{"encoder_arch": "swin", "model": "image captioner", "dataset": "photos with spoken descriptions (Open Images, Localized Narratives)", "train_examples": 101725, "image_size": 64, "crop_scale_min": 1, "horizontal_flip": true, "translate": 0.06, "color_jitter": 0.2, "tokenizer": "word", "vocab_size": 4585, "encoder_norm": "rmsnorm", "encoder_norm_position": "sandwich", "encoder_activation": "relu", "encoder_mlp_ratio": 4, "encoder_head_dim": 64, "encoder_fused_qkv": false, "encoder_bias": "all", "encoder_qk_norm": false, "encoder_parallel_block": false, "encoder_inner_norm": false, "encoder_patch_size": [4, 4], "encoder_conv_stem": true, "encoder_depths": [2, 4, 2], "encoder_widths": [48, 96, 192], "fusion": "cross_attention", "label_smoothing": 0.1, "decoder_width": 192, "decoder_layers": 6, "decoder_norm": "rmsnorm", "decoder_norm_position": "pre", "decoder_activation": "gelu", "decoder_mlp_ratio": 4, "decoder_head_dim": 32, "decoder_fused_qkv": false, "decoder_bias": "none", "decoder_qk_norm": true, "decoder_parallel_block": false, "decoder_inner_norm": true, "decoder_positions": "learned", "decoder_cross_attention_every": 2, "decoder_tie_embeddings": false, "init": "kaiming_normal", "residual_init": "scaled_by_depth", "optimizer": "adamw", "lr": 0.0025, "beta1": 0.8, "beta2": 0.999, "eps": 1e-06, "grad_clip": 3.0, "steps": 8400, "batch_size": 64, "epochs": 5.3, "lr_schedule": "linear", "final_lr_fraction": 0, "warmup_steps": 420, "weight_decay": 0.05}
Rows from block 3 of the text decoder, named by matrix and row number. Rows with one number belong to one attention dimension. Each number is 200 + 30 x the weight over its row's rms, rounded and kept within 0 to 999. All counts start at 0. After the name is the row's rms in percent of the matrix's.
# v: attention value (decoder.blocks.3.attn.v.weight, 192x192), inputs 96-191
# proj: attention output (decoder.blocks.3.attn.proj.weight, 192x192, transposed), outputs 96-191
v.32,117,228,177,177,213,169,215,210,218,238,168,243,229,248,219,218,203,163,184,165,171,199,122,182,221,170,215,241,237,217,191,175,189,200,191,187,234,206,146,163,225,208,177,134,227,212,230,223,203,116,195,168,183,189,223,190,200,172,170,222,210,180,207,174,180,216,207,253,213,198,165,213,282,196,210,214,134,221,220,271,196,180,138,134,220,165,210,191,193,210,211,235,207,290,133,215,182
v.33,099,250,203,223,173,232,223,179,200,228,179,162,191,223,204,203,218,142,220,175,206,224,216,221,237,248,214,160,210,205,156,244,223,173,229,228,173,244,157,148,191,189,224,140,237,198,203,177,191,227,176,236,245,189,207,224,173,176,159,185,193,237,200,231,226,275,198,205,177,204,181,223,189,201,172,217,246,165,212,207,145,226,169,210,224,178,220,192,217,240,234,210,161,255,184,226,213
v.34,098,239,201,206,203,209,197,184,207,173,217,202,207,147,232,143,182,184,181,220,188,157,247,233,251,257,141,215,177,220,251,281,162,224,182,182,176,204,174,153,283,139,210,195,232,177,258,218,195,246,208,239,234,188,267,233,239,256,221,193,207,206,217,218,218,189,145,160,163,149,210,229,172,225,215,147,232,209,174,191,201,213,193,227,190,273,179,200,206,153,246,155,218,204,185,183,211
v.35,110,187,183,210,199,198,191,226,185,194,246,267,213,148,198,190,224,211,181,171,199,181,216,193,198,132,235,210,258,173,232,249,174,181,142,201,224,205,255,195,150,208,153,262,207,197,166,197,210,229,148,200,206,228,164,180,229,193,267,159,212,168,183,191,193,221,197,219,215,242,163,184,191,226,239,189,178,213,214,222,242,175,185,170,137,191,185,240,207,210,223,195,206,187,234,237,174
v.36,095,182,220,253,202,210,203,188,220,224,213,206,136,175,192,194,192,243,192,225,275,203,227,200,198,174,163,124,288,176,169,141,202,194,209,182,205,180,182,230,211,243,163,243,221,196,163,212,215,181,177,181,163,217,184,190,205,191,262,204,191,244,220,202,189,215,183,229,219,215,203,181,264,201,233,263,201,233,161,213,199,228,236,179,214,189,240,169,184,214,198,206,154,190,200,211,236
v.37,094,163,208,239,171,201,236,220,223,174,230,209,173,174,201,201,175,157,225,172,241,192,219,182,189,213,175,169,234,150,213,212,176,217,242,226,165,239,186,210,170,190,230,178,202,199,196,203,179,225,225,213,177,183,212,223,239,218,171,150,207,160,135,258,189,150,184,224,215,190,217,206,187,167,178,224,216,216,176,167,183,165,204,211,201,192,163,180,235,176,217,179,235,226,194,244,177
v.38,101,223,143,191,233,160,204,205,143,224,194,228,220,234,219,241,214,156,220,217,161,150,167,209,200,227,155,215,217,262,151,189,231,244,177,259,176,216,183,206,181,189,208,211,210,239,191,228,193,166,138,233,221,188,186,230,221,241,189,224,181,159,212,114,205,214,203,247,218,160,214,213,214,196,177,231,146,195,193,257,195,189,204,187,205,201,171,267,212,207,216,221,180,201,200,177,195
v.39,097,175,251,180,229,199,201,174,155,202,203,193,165,192,151,208,238,183,205,229,213,191,202,139,208,199,205,208,248,197,187,159,188,228,180,150,267,201,201,203,205,214,232,177,154,247,178,246,184,160,243,196,196,183,240,279,188,243,261,197,175,212,195,211,178,204,172,198,167,126,186,183,166,203,186,211,203,231,216,203,209,182,224,212,203,143,191,152,157,191,201,160,195,153,244,227,228
v.40,080,162,193,193,148,235,206,244,219,189,206,194,173,201,207,134,184,197,226,225,188,230,208,210,224,185,183,160,200,198,258,172,166,211,171,258,172,208,177,194,211,237,198,247,246,205,216,192,207,211,195,238,212,155,122,190,195,246,200,178,149,234,208,199,211,155,157,169,239,229,168,141,199,185,222,208,190,159,192,255,180,227,207,250,187,206,189,190,181,238,204,190,278,183,195,251,203
v.41,113,175,154,257,173,192,210,185,247,222,267,219,204,250,233,234,179,179,231,218,190,267,201,225,216,190,189,265,178,225,213,199,208,170,151,137,155,206,236,202,203,191,225,213,220,223,193,249,245,150,148,207,197,227,204,178,163,203,177,184,182,150,224,198,241,199,231,181,196,243,195,207,203,218,216,239,155,210,236,204,200,217,249,211,228,175,210,201,208,208,166,238,210,215,246,181,228
v.42,126,221,193,225,163,161,179,229,225,231,235,231,179,195,259,202,214,198,151,167,190,213,201,207,215,176,187,212,212,238,243,265,131,167,182,206,175,178,178,160,195,193,199,208,249,261,213,208,175,214,138,207,187,221,164,219,219,177,208,215,198,193,226,179,208,195,218,181,185,217,192,235,180,262,198,148,188,246,227,195,190,196,188,173,233,190,160,231,220,235,192,205,267,256,141,173,234
v.43,102,221,189,232,229,233,218,211,231,202,228,158,171,106,198,169,217,175,196,217,209,181,246,212,204,213,202,218,207,236,252,265,240,234,200,217,175,265,222,211,225,177,163,197,184,182,211,161,220,247,183,232,254,188,211,151,159,194,183,196,166,197,247,226,210,192,218,176,241,261,225,167,195,210,194,148,275,215,215,200,183,191,240,257,207,217,226,211,192,225,210,209,146,209,204,161,173
v.44,114,216,267,182,241,171,232,209,182,199,134,223,195,214,182,170,225,173,160,216,219,178,227,223,191,278,209,177,207,164,206,241,190,229,253,165,150,191,125,202,209,253,154,170,186,204,220,202,129,233,230,173,214,176,189,236,192,230,227,226,177,237,169,167,173,223,214,218,138,148,259,217,183,223,195,183,250,223,195,175,169,193,162,189,193,167,222,196,159,163,216,169,212,187,220,238,185
v.45,102,178,229,204,166,210,192,210,219,222,147,188,209,206,225,175,210,238,193,233,244,267,183,210,203,215,214,201,171,158,211,161,184,162,243,253,183,201,193,201,174,196,177,175,211,166,186,194,193,236,224,143,227,233,184,193,190,156,240,183,226,207,194,218,210,209,208,208,213,238,253,236,169,196,215,217,253,176,187,143,157,172,202,192,191,254,166,226,228,216,186,212,199,223,158,176,187
v.46,125,130,159,219,201,187,183,208,200,181,202,191,188,168,218,210,188,149,196,189,213,201,229,189,252,155,198,228,204,182,190,225,184,228,102,180,191,207,205,204,209,181,165,215,183,198,180,169,237,205,224,171,194,178,193,193,221,228,224,252,222,212,235,251,205,241,206,159,184,206,155,193,191,238,240,231,277,185,210,210,146,201,202,196,163,235,211,247,194,237,193,175,118,147,149,202,216
v.47,101,196,231,202,223,187,201,198,192,198,188,160,205,150,231,177,201,261,209,246,237,212,192,204,169,218,238,235,196,154,171,208,238,169,181,212,190,207,217,181,201,222,251,212,205,188,225,144,210,259,210,199,226,231,130,164,180,181,177,200,168,191,175,235,205,157,209,259,154,248,245,221,186,147,189,206,167,204,162,196,202,200,169,210,216,271,183,235,227,193,215,274,197,187,148,216,213
v.48,097,173,232,197,186,138,214,216,205,188,191,188,205,161,227,236,173,182,250,227,201,220,243,191,208,110,165,170,246,156,213,172,196,196,186,243,249,181,211,226,215,163,191,190,217,212,236,212,179,148,209,192,184,223,219,211,204,190,212,205,181,231,216,241,226,173,230,199,221,192,139,229,174,222,210,230,133,206,204,170,148,186,202,196,225,221,220,163,256,183,266,184,158,248,182,182,212
v.49,097,178,205,245,181,184,186,177,221,198,206,214,180,236,185,248,210,165,165,229,254,258,187,157,191,204,246,185,207,210,168,208,252,129,236,174,168,246,290,208,198,205,220,231,184,203,221,180,219,240,235,195,187,178,233,213,172,210,122,167,232,208,221,235,191,171,221,203,236,303,192,200,188,184,255,220,237,189,184,237,194,220,215,239,159,213,226,190,214,195,183,203,209,224,150,205,176
v.50,105,213,224,192,150,226,204,204,209,181,233,205,207,160,226,159,195,221,167,228,237,181,251,221,197,229,234,159,208,174,206,246,227,158,220,204,142,222,217,190,226,192,227,172,190,216,228,233,210,226,206,198,223,210,218,188,196,232,170,188,210,146,148,226,171,129,209,212,216,231,275,203,210,174,227,221,190,229,168,194,214,176,175,207,226,176,174,208,241,166,201,168,265,164,206,213,204
v.51,104,166,247,203,241,209,184,204,195,138,179,213,142,198,216,130,211,178,245,177,275,178,230,193,229,247,197,181,214,170,219,207,158,249,226,182,230,220,174,222,180,250,181,190,160,189,159,186,199,213,230,185,198,222,148,202,194,201,258,184,186,200,187,191,158,202,177,169,165,187,233,224,198,204,240,222,249,168,180,175,232,196,243,212,147,220,208,183,177,179,151,217,131,135,207,176,208
v.52,091,222,149,214,199,151,195,188,180,198,220,238,201,181,179,179,176,213,203,249,228,236,178,197,217,193,238,286,224,222,224,196,192,220,234,155,205,201,234,156,232,136,275,223,187,201,243,201,196,223,167,205,140,165,157,156,209,175,225,211,205,197,179,136,229,223,222,200,235,177,205,202,209,200,176,199,176,235,145,138,165,255,234,199,192,236,148,209,173,178,152,237,245,192,257,220,218
v.53,108,248,248,225,219,156,223,133,197,199,197,218,192,217,198,193,211,206,187,251,227,226,200,202,231,152,276,205,245,149,195,268,214,223,206,222,201,220,206,150,224,220,201,246,184,225,202,212,194,182,198,202,253,194,233,213,201,179,240,189,187,268,185,210,193,216,149,187,240,217,172,175,222,237,181,197,179,272,249,198,200,255,154,168,213,214,189,221,183,233,173,227,170,250,170,172,223
v.54,110,159,170,230,234,191,200,158,271,180,193,233,234,218,232,199,201,240,154,171,204,208,236,224,225,217,206,198,149,237,218,225,212,184,216,228,152,228,218,183,206,171,167,241,229,185,219,210,231,234,184,182,163,195,215,167,192,174,130,210,215,212,218,175,236,202,227,198,229,255,257,205,242,176,200,221,250,178,220,230,256,206,211,207,189,183,172,202,191,234,144,233,186,212,133,235,231
v.55,088,169,194,180,238,225,160,202,177,178,197,206,226,204,162,252,216,169,218,242,203,234,164,169,169,228,271,224,201,195,165,210,221,216,212,218,180,258,196,184,208,242,155,192,244,170,187,200,222,213,232,201,215,214,160,190,175,166,206,169,232,182,139,207,167,231,160,231,197,178,207,155,199,153,194,264,192,153,192,189,203,205,207,195,239,222,212,211,227,179,204,219,175,182,204,242,206
v.56,090,225,160,196,242,219,178,168,198,245,237,195,206,211,175,230,149,172,186,234,182,276,146,197,199,145,234,214,199,221,167,161,188,153,183,194,191,226,222,214,202,197,253,210,212,149,199,262,228,181,221,228,189,171,213,154,197,154,172,198,236,191,237,265,221,259,166,161,176,233,126,163,182,175,207,218,247,160,226,176,216,240,231,191,225,176,185,202,194,210,238,228,133,214,160,227,221
v.57,088,193,186,198,236,200,216,166,223,168,223,232,167,261,147,219,233,157,199,187,273,225,205,224,214,223,170,181,166,261,208,216,159,182,210,225,210,248,196,186,198,240,183,191,157,172,211,250,178,241,207,214,209,112,199,232,225,258,200,197,213,196,208,207,194,247,155,182,216,143,213,206,185,219,201,222,228,216,207,257,239,224,220,182,226,167,224,192,197,226,157,188,186,210,247,235,188
v.58,091,174,167,209,182,250,172,234,215,185,226,189,208,171,180,211,229,257,202,174,230,180,227,216,193,196,197,188,190,177,164,243,239,186,244,166,207,173,259,265,180,190,196,190,182,190,211,216,207,194,217,206,151,202,142,197,187,184,198,206,235,246,241,226,208,173,212,144,184,228,210,237,194,175,159,172,265,148,189,136,199,194,244,219,148,193,189,163,209,180,182,196,202,197,254,196,167
v.59,107,210,195,182,171,158,235,247,200,236,239,183,193,220,183,205,198,149,232,185,187,202,148,197,165,171,198,170,179,178,203,150,152,244,207,159,184,205,249,215,196,248,215,250,192,172,155,157,214,193,240,244,161,162,190,235,193,143,182,180,205,217,238,219,181,163,240,169,211,276,127,212,209,204,243,208,208,211,232,186,157,205,192,218,166,218,207,211,218,179,180,187,201,192,178,240,223
v.60,093,167,208,182,200,196,204,184,225,202,221,189,199,187,151,183,192,237,209,262,214,190,191,210,198,191,212,260,207,181,204,224,234,174,215,241,188,183,262,216,180,180,207,246,142,149,186,174,185,205,238,220,198,179,211,224,165,197,224,167,230,149,181,243,188,241,216,188,175,244,279,194,187,145,210,236,183,209,165,220,203,189,205,206,155,196,187,231,225,142,197,215,139,175,154,200,164
v.61,103,209,212,191,165,202,208,172,219,191,192,172,195,219,215,193,210,187,186,195,216,304,250,205,222,228,212,197,178,204,162,190,207,214,258,187,186,186,202,160,235,180,237,234,230,187,179,233,211,220,183,216,203,242,216,172,188,207,121,190,231,176,207,203,191,229,202,154,260,210,206,159,191,226,212,260,216,174,222,178,194,217,261,215,233,215,204,175,204,175,193,210,189,194,182,200,255
v.62,105,274,215,205,184,224,190,172,172,202,176,195,209,190,201,154,206,222,265,205,149,218,263,170,165,229,181,176,188,161,184,227,295,206,214,208,187,216,195,184,189,221,202,220,200,179,205,128,243,186,223,184,220,237,221,134,100,180,146,193,166,264,189,237,235,185,148,197,185,247,254,196,230,172,191,203,230,183,168,212,180,219,164,228,217,196,178,182,226,209,233,192,252,181,198,221,192
v.63,102,187,164,218,149,188,231,212,197,218,206,155,211,200,234,197,167,227,161,125,179,168,184,152,173,135,200,229,214,186,203,205,143,196,217,222,191,190,222,189,172,169,179,193,189,222,243,199,187,179,185,185,143,200,155,170,223,234,214,204,209,208,231,244,211,185,209,182,220,232,160,210,238,180,185,163,208,168,201,210,240,206,144,190,201,189,205,241,188,215,261,148,203,198,113,212,183
v.64,099,167,220,227,152,225,166,180,213,175,190,128,181,221,228,215,206,185,207,220,234,201,243,200,217,223,232,207,182,210,213,226,282,189,178,216,168,200,182,206,272,209,237,244,224,187,236,254,216,187,187,207,203,235,200,229,193,235,232,193,199,183,126,205,206,215,210,148,235,178,204,209,168,184,185,211,213,174,157,136,239,275,180,197,170,239,211,220,205,219,201,187,191,192,190,194,196
v.65,098,191,240,193,185,218,214,251,223,195,199,212,210,263,196,200,224,239,218,174,214,227,200,195,183,232,181,197,219,168,176,196,200,201,207,219,158,156,187,168,196,213,271,177,190,247,179,186,200,172,164,175,91,209,181,188,226,203,212,184,157,255,222,246,181,213,204,192,183,235,181,220,165,206,231,210,168,169,159,191,189,174,183,174,209,178,187,152,206,223,220,238,175,166,235,211,196
proj.32,124,207,206,210,232,228,210,220,144,188,154,193,195,171,220,202,271,168,175,219,259,212,238,209,204,247,190,150,191,185,180,193,221,182,258,180,206,179,184,263,164,243,230,237,179,143,165,179,243,275,227,222,173,226,223,241,198,189,212,157,135,290,197,188,165,158,242,188,155,232,278,176,206,200,178,209,198,174,199,197,135,239,188,181,189,174,204,225,162,151,205,176,210,166,207,167,163
proj.33,107,186,233,244,221,176,166,250,221,257,153,186,215,165,209,225,210,220,148,204,235,233,217,247,229,210,181,134,233,168,181,183,170,186,174,207,183,128,162,257,208,221,185,191,208,179,188,178,245,209,234,246,172,216,169,205,212,219,216,184,232,225,190,152,205,148,222,194,168,184,181,219,183,173,252,195,217,244,173,195,178,201,163,238,217,159,185,188,160,169,203,159,202,232,224,176,191
proj.34,092,172,232,180,178,137,225,233,238,242,214,223,168,197,170,181,175,267,197,210,184,302,214,203,190,148,208,208,221,194,204,186,211,200,244,203,205,177,267,209,186,190,212,209,185,215,172,225,221,178,210,225,243,235,201,118,201,183,239,181,225,150,215,223,206,205,219,208,236,164,135,153,149,221,195,211,213,254,154,213,199,191,181,147,222,230,170,179,246,210,197,194,172,265,199,227,227
proj.35,106,239,188,177,178,188,223,133,222,165,171,175,199,257,206,236,185,189,263,196,200,199,205,215,196,178,190,234,110,181,192,229,162,235,250,191,211,226,217,166,228,193,233,209,193,225,212,226,187,155,232,186,208,190,220,191,176,202,152,228,168,219,175,246,183,211,186,115,242,202,214,225,266,164,174,202,195,207,196,167,185,232,187,275,218,212,149,183,230,212,162,217,194,198,199,174,245
proj.36,089,207,156,246,246,225,191,182,154,189,209,244,205,199,204,244,205,161,208,169,226,181,206,208,184,217,209,199,153,190,217,256,185,228,223,187,187,209,195,185,233,209,202,179,241,150,206,214,163,237,211,178,193,186,171,158,155,249,193,172,284,151,190,211,210,206,251,185,200,184,173,249,204,165,297,125,184,189,217,188,196,168,195,239,231,179,209,241,142,105,198,158,177,171,196,201,194
proj.37,086,200,161,165,188,213,255,241,225,193,203,155,209,186,236,164,213,218,192,249,147,255,149,197,212,257,180,218,243,237,165,176,156,168,176,203,177,216,217,201,235,206,198,193,142,197,222,167,206,163,161,240,209,217,201,193,259,202,170,174,244,189,220,154,199,176,171,234,179,185,150,145,194,187,217,201,162,209,141,201,218,138,174,190,209,193,206,161,168,207,146,244,180,201,219,214,235
proj.38,111,221,204,178,207,197,235,224,167,230,187,244,216,221,240,182,215,157,214,224,239,214,226,174,209,181,192,142,266,202,221,205,190,288,217,161,207,183,201,215,179,205,237,247,183,172,196,189,229,222,204,169,185,185,226,207,202,207,198,203,176,344,187,242,155,184,239,182,192,224,251,199,210,176,177,249,226,158,190,196,172,245,202,150,208,233,181,215,225,249,247,161,213,198,177,177,219
proj.39,089,155,186,183,220,199,200,242,209,154,182,194,196,151,228,203,221,187,254,213,167,204,174,286,198,229,253,219,148,224,205,203,238,207,166,184,124,212,194,196,198,195,161,182,222,216,209,229,175,208,186,102,210,186,201,173,209,163,183,224,230,180,194,243,222,155,209,151,181,201,168,134,194,155,247,162,217,200,209,170,205,172,224,152,200,184,212,212,181,183,217,207,179,227,161,192,168
proj.40,059,218,155,242,229,171,200,190,176,158,216,169,236,177,179,196,191,191,241,221,156,248,210,187,201,197,190,251,179,195,203,163,172,148,199,178,240,194,202,188,170,200,165,153,178,168,185,215,204,213,183,208,211,227,127,182,222,211,208,128,223,185,185,161,231,179,154,205,223,162,187,203,209,228,220,175,162,194,159,181,189,224,213,205,198,153,194,119,175,242,198,195,142,155,229,188,239
proj.41,097,193,212,149,226,273,149,163,211,198,167,152,190,196,176,164,232,204,175,196,230,171,180,184,207,196,164,148,198,183,192,212,167,254,255,198,244,206,232,229,227,215,210,163,173,179,230,192,170,244,255,220,180,218,184,183,189,212,219,184,156,233,207,192,169,192,207,216,237,165,179,260,274,198,230,191,173,163,212,205,181,207,177,203,186,184,186,141,171,225,230,184,218,224,201,221,148
proj.42,136,217,196,200,181,196,183,175,256,240,182,210,173,183,200,203,182,240,232,231,202,237,223,181,221,222,197,187,191,174,147,214,214,193,272,197,287,189,275,253,191,175,237,201,176,198,182,193,224,224,236,227,219,203,198,210,182,168,195,220,164,221,209,227,185,202,196,213,214,190,203,215,187,196,184,194,183,194,194,212,186,262,223,237,187,184,153,149,217,206,183,177,204,223,233,205,231
proj.43,097,168,192,197,221,202,212,178,192,206,177,201,199,255,160,213,138,201,172,193,202,174,193,189,186,191,159,226,214,146,231,209,191,250,248,224,237,167,204,192,225,185,230,175,165,205,238,271,183,123,201,209,226,215,190,226,224,245,186,196,244,207,169,206,156,208,181,196,236,163,167,231,216,179,173,215,210,214,203,174,219,249,168,218,192,225,207,171,176,186,209,201,234,209,250,268,206
proj.44,106,218,213,279,195,157,229,248,191,232,210,214,181,214,207,213,207,221,227,227,213,286,179,283,157,158,176,245,191,218,177,183,185,163,169,216,191,151,172,166,234,181,213,241,213,198,188,198,229,176,166,203,211,201,215,192,205,170,193,195,256,210,190,217,212,221,177,154,169,192,186,142,175,230,186,244,234,231,203,208,231,220,226,188,204,236,202,236,187,190,188,163,152,201,215,164,212
proj.45,113,228,168,273,199,239,201,139,203,211,225,240,202,196,199,197,193,192,173,189,231,157,146,215,170,216,152,192,188,230,179,221,137,149,169,226,233,196,262,146,234,214,181,229,199,219,161,241,198,219,151,259,189,199,211,191,205,198,167,202,195,154,212,170,190,229,185,242,149,222,215,208,259,229,207,222,178,200,257,211,210,219,184,197,181,205,219,225,153,186,173,195,175,207,230,178,168
proj.46,140,171,193,180,165,195,144,218,164,229,218,165,227,272,172,252,190,270,172,212,159,152,206,197,217,155,172,171,174,195,219,190,206,203,279,220,185,193,201,176,198,218,192,195,204,196,225,252,175,149,199,225,214,227,197,182,210,216,190,253,181,178,167,225,181,243,221,195,240,156,189,287,165,193,203,149,219,212,203,186,227,241,175,231,180,190,206,222,215,196,219,176,260,220,188,216,281
proj.47,092,219,229,230,181,207,202,155,198,188,270,242,189,205,182,152,229,202,165,156,220,205,201,189,185,196,189,206,258,204,194,211,138,156,179,186,229,224,199,200,178,183,246,218,161,246,150,186,163,215,185,226,177,160,134,247,200,192,189,252,243,181,211,187,182,221,160,210,191,197,170,183,186,247,224,202,233,197,226,134,201,186,195,150,174,207,220,226,201,183,184,216,217,176,211,187,182
proj.48,086,179,182,207,179,239,222,201,185,162,211,183,256,172,189,247,171,232,155,213,132,161,180,143,187,240,196,183,162,207,185,241,168,191,209,209,158,285,210,171,203,270,130,178,221,157,175,211,159,186,210,177,236,203,199,181,204,219,210,196,204,185,207,199,209,243,254,196,231,182,208,192,197,160,232,217,224,195,195,230,249,208,170,213,181,168,205,201,216,187,188,171,220,255,192,213,194
proj.49,094,188,231,181,228,198,197,193,195,174,227,165,227,204,243,151,177,193,194,185,166,142,206,203,207,236,182,231,186,173,172,156,205,175,182,182,232,187,163,189,184,261,150,161,162,226,222,221,183,137,200,213,174,206,193,248,180,100,169,235,190,132,197,110,226,180,189,232,177,187,191,179,156,242,164,164,190,202,229,201,240,152,213,175,170,159,230,190,216,196,221,273,178,173,192,170,217
proj.50,093,207,203,187,182,174,241,171,221,224,207,217,224,189,180,140,225,183,207,155,175,238,203,213,170,219,182,264,236,201,170,177,143,133,194,183,208,209,206,268,223,194,206,231,144,222,195,158,183,188,179,231,185,168,160,183,200,145,171,196,226,177,230,163,192,193,132,193,170,191,77,190,220,254,179,207,166,208,213,204,177,171,221,218,216,191,204,169,214,210,184,233,156,170,195,189,209
proj.51,110,204,142,185,186,153,201,194,215,159,230,194,200,240,208,271,187,214,256,193,174,168,169,210,208,167,206,253,218,248,243,213,190,205,210,246,174,196,199,174,232,157,236,174,213,187,190,262,202,174,170,204,239,185,219,122,239,203,176,197,229,165,247,214,213,224,191,230,162,203,136,226,200,188,220,113,194,203,219,229,242,206,228,201,218,239,248,233,155,234,200,194,197,203,184,251,223
proj.52,084,182,239,189,193,207,232,198,243,191,236,205,141,173,189,150,178,201,184,153,240,263,205,197,186,180,211,202,212,190,183,205,205,221,149,179,179,215,197,162,160,177,184,212,173,228,159,166,245,235,195,228,173,214,193,188,193,114,180,195,235,119,214,223,170,174,207,207,207,205,169,118,249,240,196,205,218,199,241,187,214,179,192,152,218,207,157,149,198,158,177,213,220,209,197,163,164
proj.53,110,215,158,225,248,229,228,202,197,190,207,207,285,176,212,254,178,191,190,213,203,200,202,211,150,223,186,211,126,175,219,213,212,222,206,218,255,196,224,182,169,238,260,168,181,181,199,224,242,166,223,188,220,220,182,209,177,202,231,184,197,149,219,223,182,208,211,136,186,245,220,170,227,170,216,169,207,215,213,204,201,205,144,237,215,170,147,163,235,145,208,188,236,171,244,188,145
proj.54,100,226,251,166,210,165,171,164,202,209,206,194,182,280,187,202,201,202,196,175,232,215,223,178,224,196,204,194,232,130,206,148,200,234,201,204,236,192,200,217,190,220,243,229,183,181,221,196,194,223,182,242,198,206,214,214,235,167,202,189,175,170,211,171,202,211,190,261,208,195,161,241,198,236,144,190,199,236,179,219,241,212,227,195,196,218,195,181,145,161,223,217,195,198,216,230,221
proj.55,069,189,239,185,211,193,200,182,198,157,235,207,164,252,237,183,195,189,176,212,228,189,201,216,176,193,228,138,235,226,286,231,173,173,173,225,185,224,146,179,200,204,198,193,158,190,167,211,220,158,139,195,206,214,202,177,241,282,206,181,215,230,230,131,214,205,155,193,179,241,166,180,212,232,218,199,238,173,232,207,244,171,225,168,196,196,249,193,162,189,205,219,181,147,183,175,155
proj.56,074,184,235,172,205,248,144,227,193,195,199,164,178,172,233,186,220,207,112,193,199,174,228,208,232,222,206,136,187,199,201,212,222,212,206,198,242,198,171,177,156,218,201,211,179,190,240,196,158,196,208,203,180,218,184,243,181,231,170,205,146,200,155,169,244,176,256,212,212,191,285,202,183,185,215,212,198,207,180,192,159,177,133,202,145,118,186,182,223,146,215,203,277,227,160,171,203
proj.57,090,189,260,189,240,149,177,238,221,211,170,190,158,211,239,196,179,200,241,220,212,221,218,223,215,195,197,173,240,171,221,195,240,262,215,202,209,140,181,246,219,188,222,179,209,151,201,189,238,169,205,209,177,230,221,169,196,151,230,204,224,167,220,214,277,147,206,230,140,194,180,187,186,164,187,148,171,185,170,238,179,141,229,182,208,224,214,200,184,207,199,194,172,196,172,200,185
proj.58,083,188,213,162,164,155,168,142,239,182,166,180,169,226,172,191,142,205,229,144,170,204,185,192,239,182,206,229,211,185,205,189,203,161,165,202,136,191,133,189,260,197,197,219,229,227,230,176,159,166,193,221,211,202,224,179,206,228,178,241,212,130,230,181,243,238,174,219,229,184,143,230,236,240,201,193,188,261,211,265,235,125,223,279,228,223,231,214,219,193,191,264,174,181,190,201,207
proj.59,111,183,151,193,195,220,216,238,226,112,202,168,223,148,254,174,181,256,179,259,141,178,175,189,222,204,167,213,172,197,172,185,228,162,216,201,219,227,216,159,186,169,157,173,179,213,209,193,187,172,156,187,228,248,195,229,163,208,140,197,198,193,188,136,203,184,180,216,197,174,247,156,165,166,234,243,190,177,211,220,263,202,230,198,173,204,225,175,185,190,162,248,186,193,225,201,224
proj.60,082,202,224,211,231,221,237,170,219,163,216,239,248,280,194,175,198,197,194,173,172,161,185,210,181,191,132,182,177,218,249,197,185,276,220,199,195,223,218,165,195,222,226,174,176,228,215,256,198,156,217,217,187,182,216,188,200,178,164,263,204,194,224,199,229,215,189,242,214,222,199,174,242,245,192,248,209,205,211,169,168,197,181,187,192,217,218,214,189,178,197,223,191,186,207,184,147
proj.61,103,162,233,164,217,238,148,191,243,240,229,193,186,177,194,219,205,201,119,161,205,164,197,201,209,222,223,206,229,188,215,202,198,203,148,228,222,212,188,211,220,249,173,160,177,177,226,191,201,194,180,169,185,188,197,193,166,171,170,173,213,126,207,153,210,119,184,225,175,204,172,191,217,216,244,191,200,208,195,194,202,164,163,167,196,145,186,182,167,184,197,165,214,230,185,225,179
proj.62,114,187,193,257,201,221,233,208,204,209,220,189,265,215,147,179,220,182,163,162,178,196,192,205,190,177,188,205,245,198,220,176,172,130,199,191,206,166,135,173,225,178,223,212,182,245,205,148,183,210,205,241,181,186,115,195,227,239,210,190,263,198,194,150,205,213,163,187,211,170,120,215,226,216,202,227,201,228,179,157,220,181,185,229,204,200,228,198,159,193,217,225,155,141,254,195,164
proj.63,103,203,221,182,188,167,203,190,242,228,212,188,243,165,196,223,191,273,205,196,124,210,258,176,199,243,204,225,192,209,191,152,238,136,231,188,228,230,186,230,168,237,168,217,184,225,176,191,191,179,220,230,199,220,175,221,128,167,164,236,160,199,212,164,213,220,189,187,238,174,193,211,174,250,199,203,191,209,167,200,156,202,184,265,217,210,194,192,230,196,181,229,174,172,199,176,301
proj.64,107,222,160,219,201,155,223,204,207,195,192,261,263,213,205,198,235,191,188,152,198,240,186,192,205,162,210,174,224,229,214,196,172,229,190,208,275,173,198,197,213,205,170,220,136,159,257,173,206,153,217,167,190,155,162,207,191,173,161,206,237,190,267,222,242,216,167,206,216,226,169,215,185,166,163,196,192,240,216,227,208,217,219,199,220,233,175,130,198,141,230,253,241,177,228,219,195
proj.65,109,216,266,214,184,158,197,231,162,195,271,184,197,175,168,177,230,217,218,158,201,220,239,184,168,199,216,250,200,220,200,172,159,192,171,218,159,216,188,228,195,203,243,203,186,183,160,254,204,174,196,214,206,148,198,203,163,178,245,189,182,178,219,216,223,156,186,215,204,234,195,218,213,205,249,172,239,231,227,191,242,213,222,160,189,206,175,193,201,178,198,130,248,148,257,166,237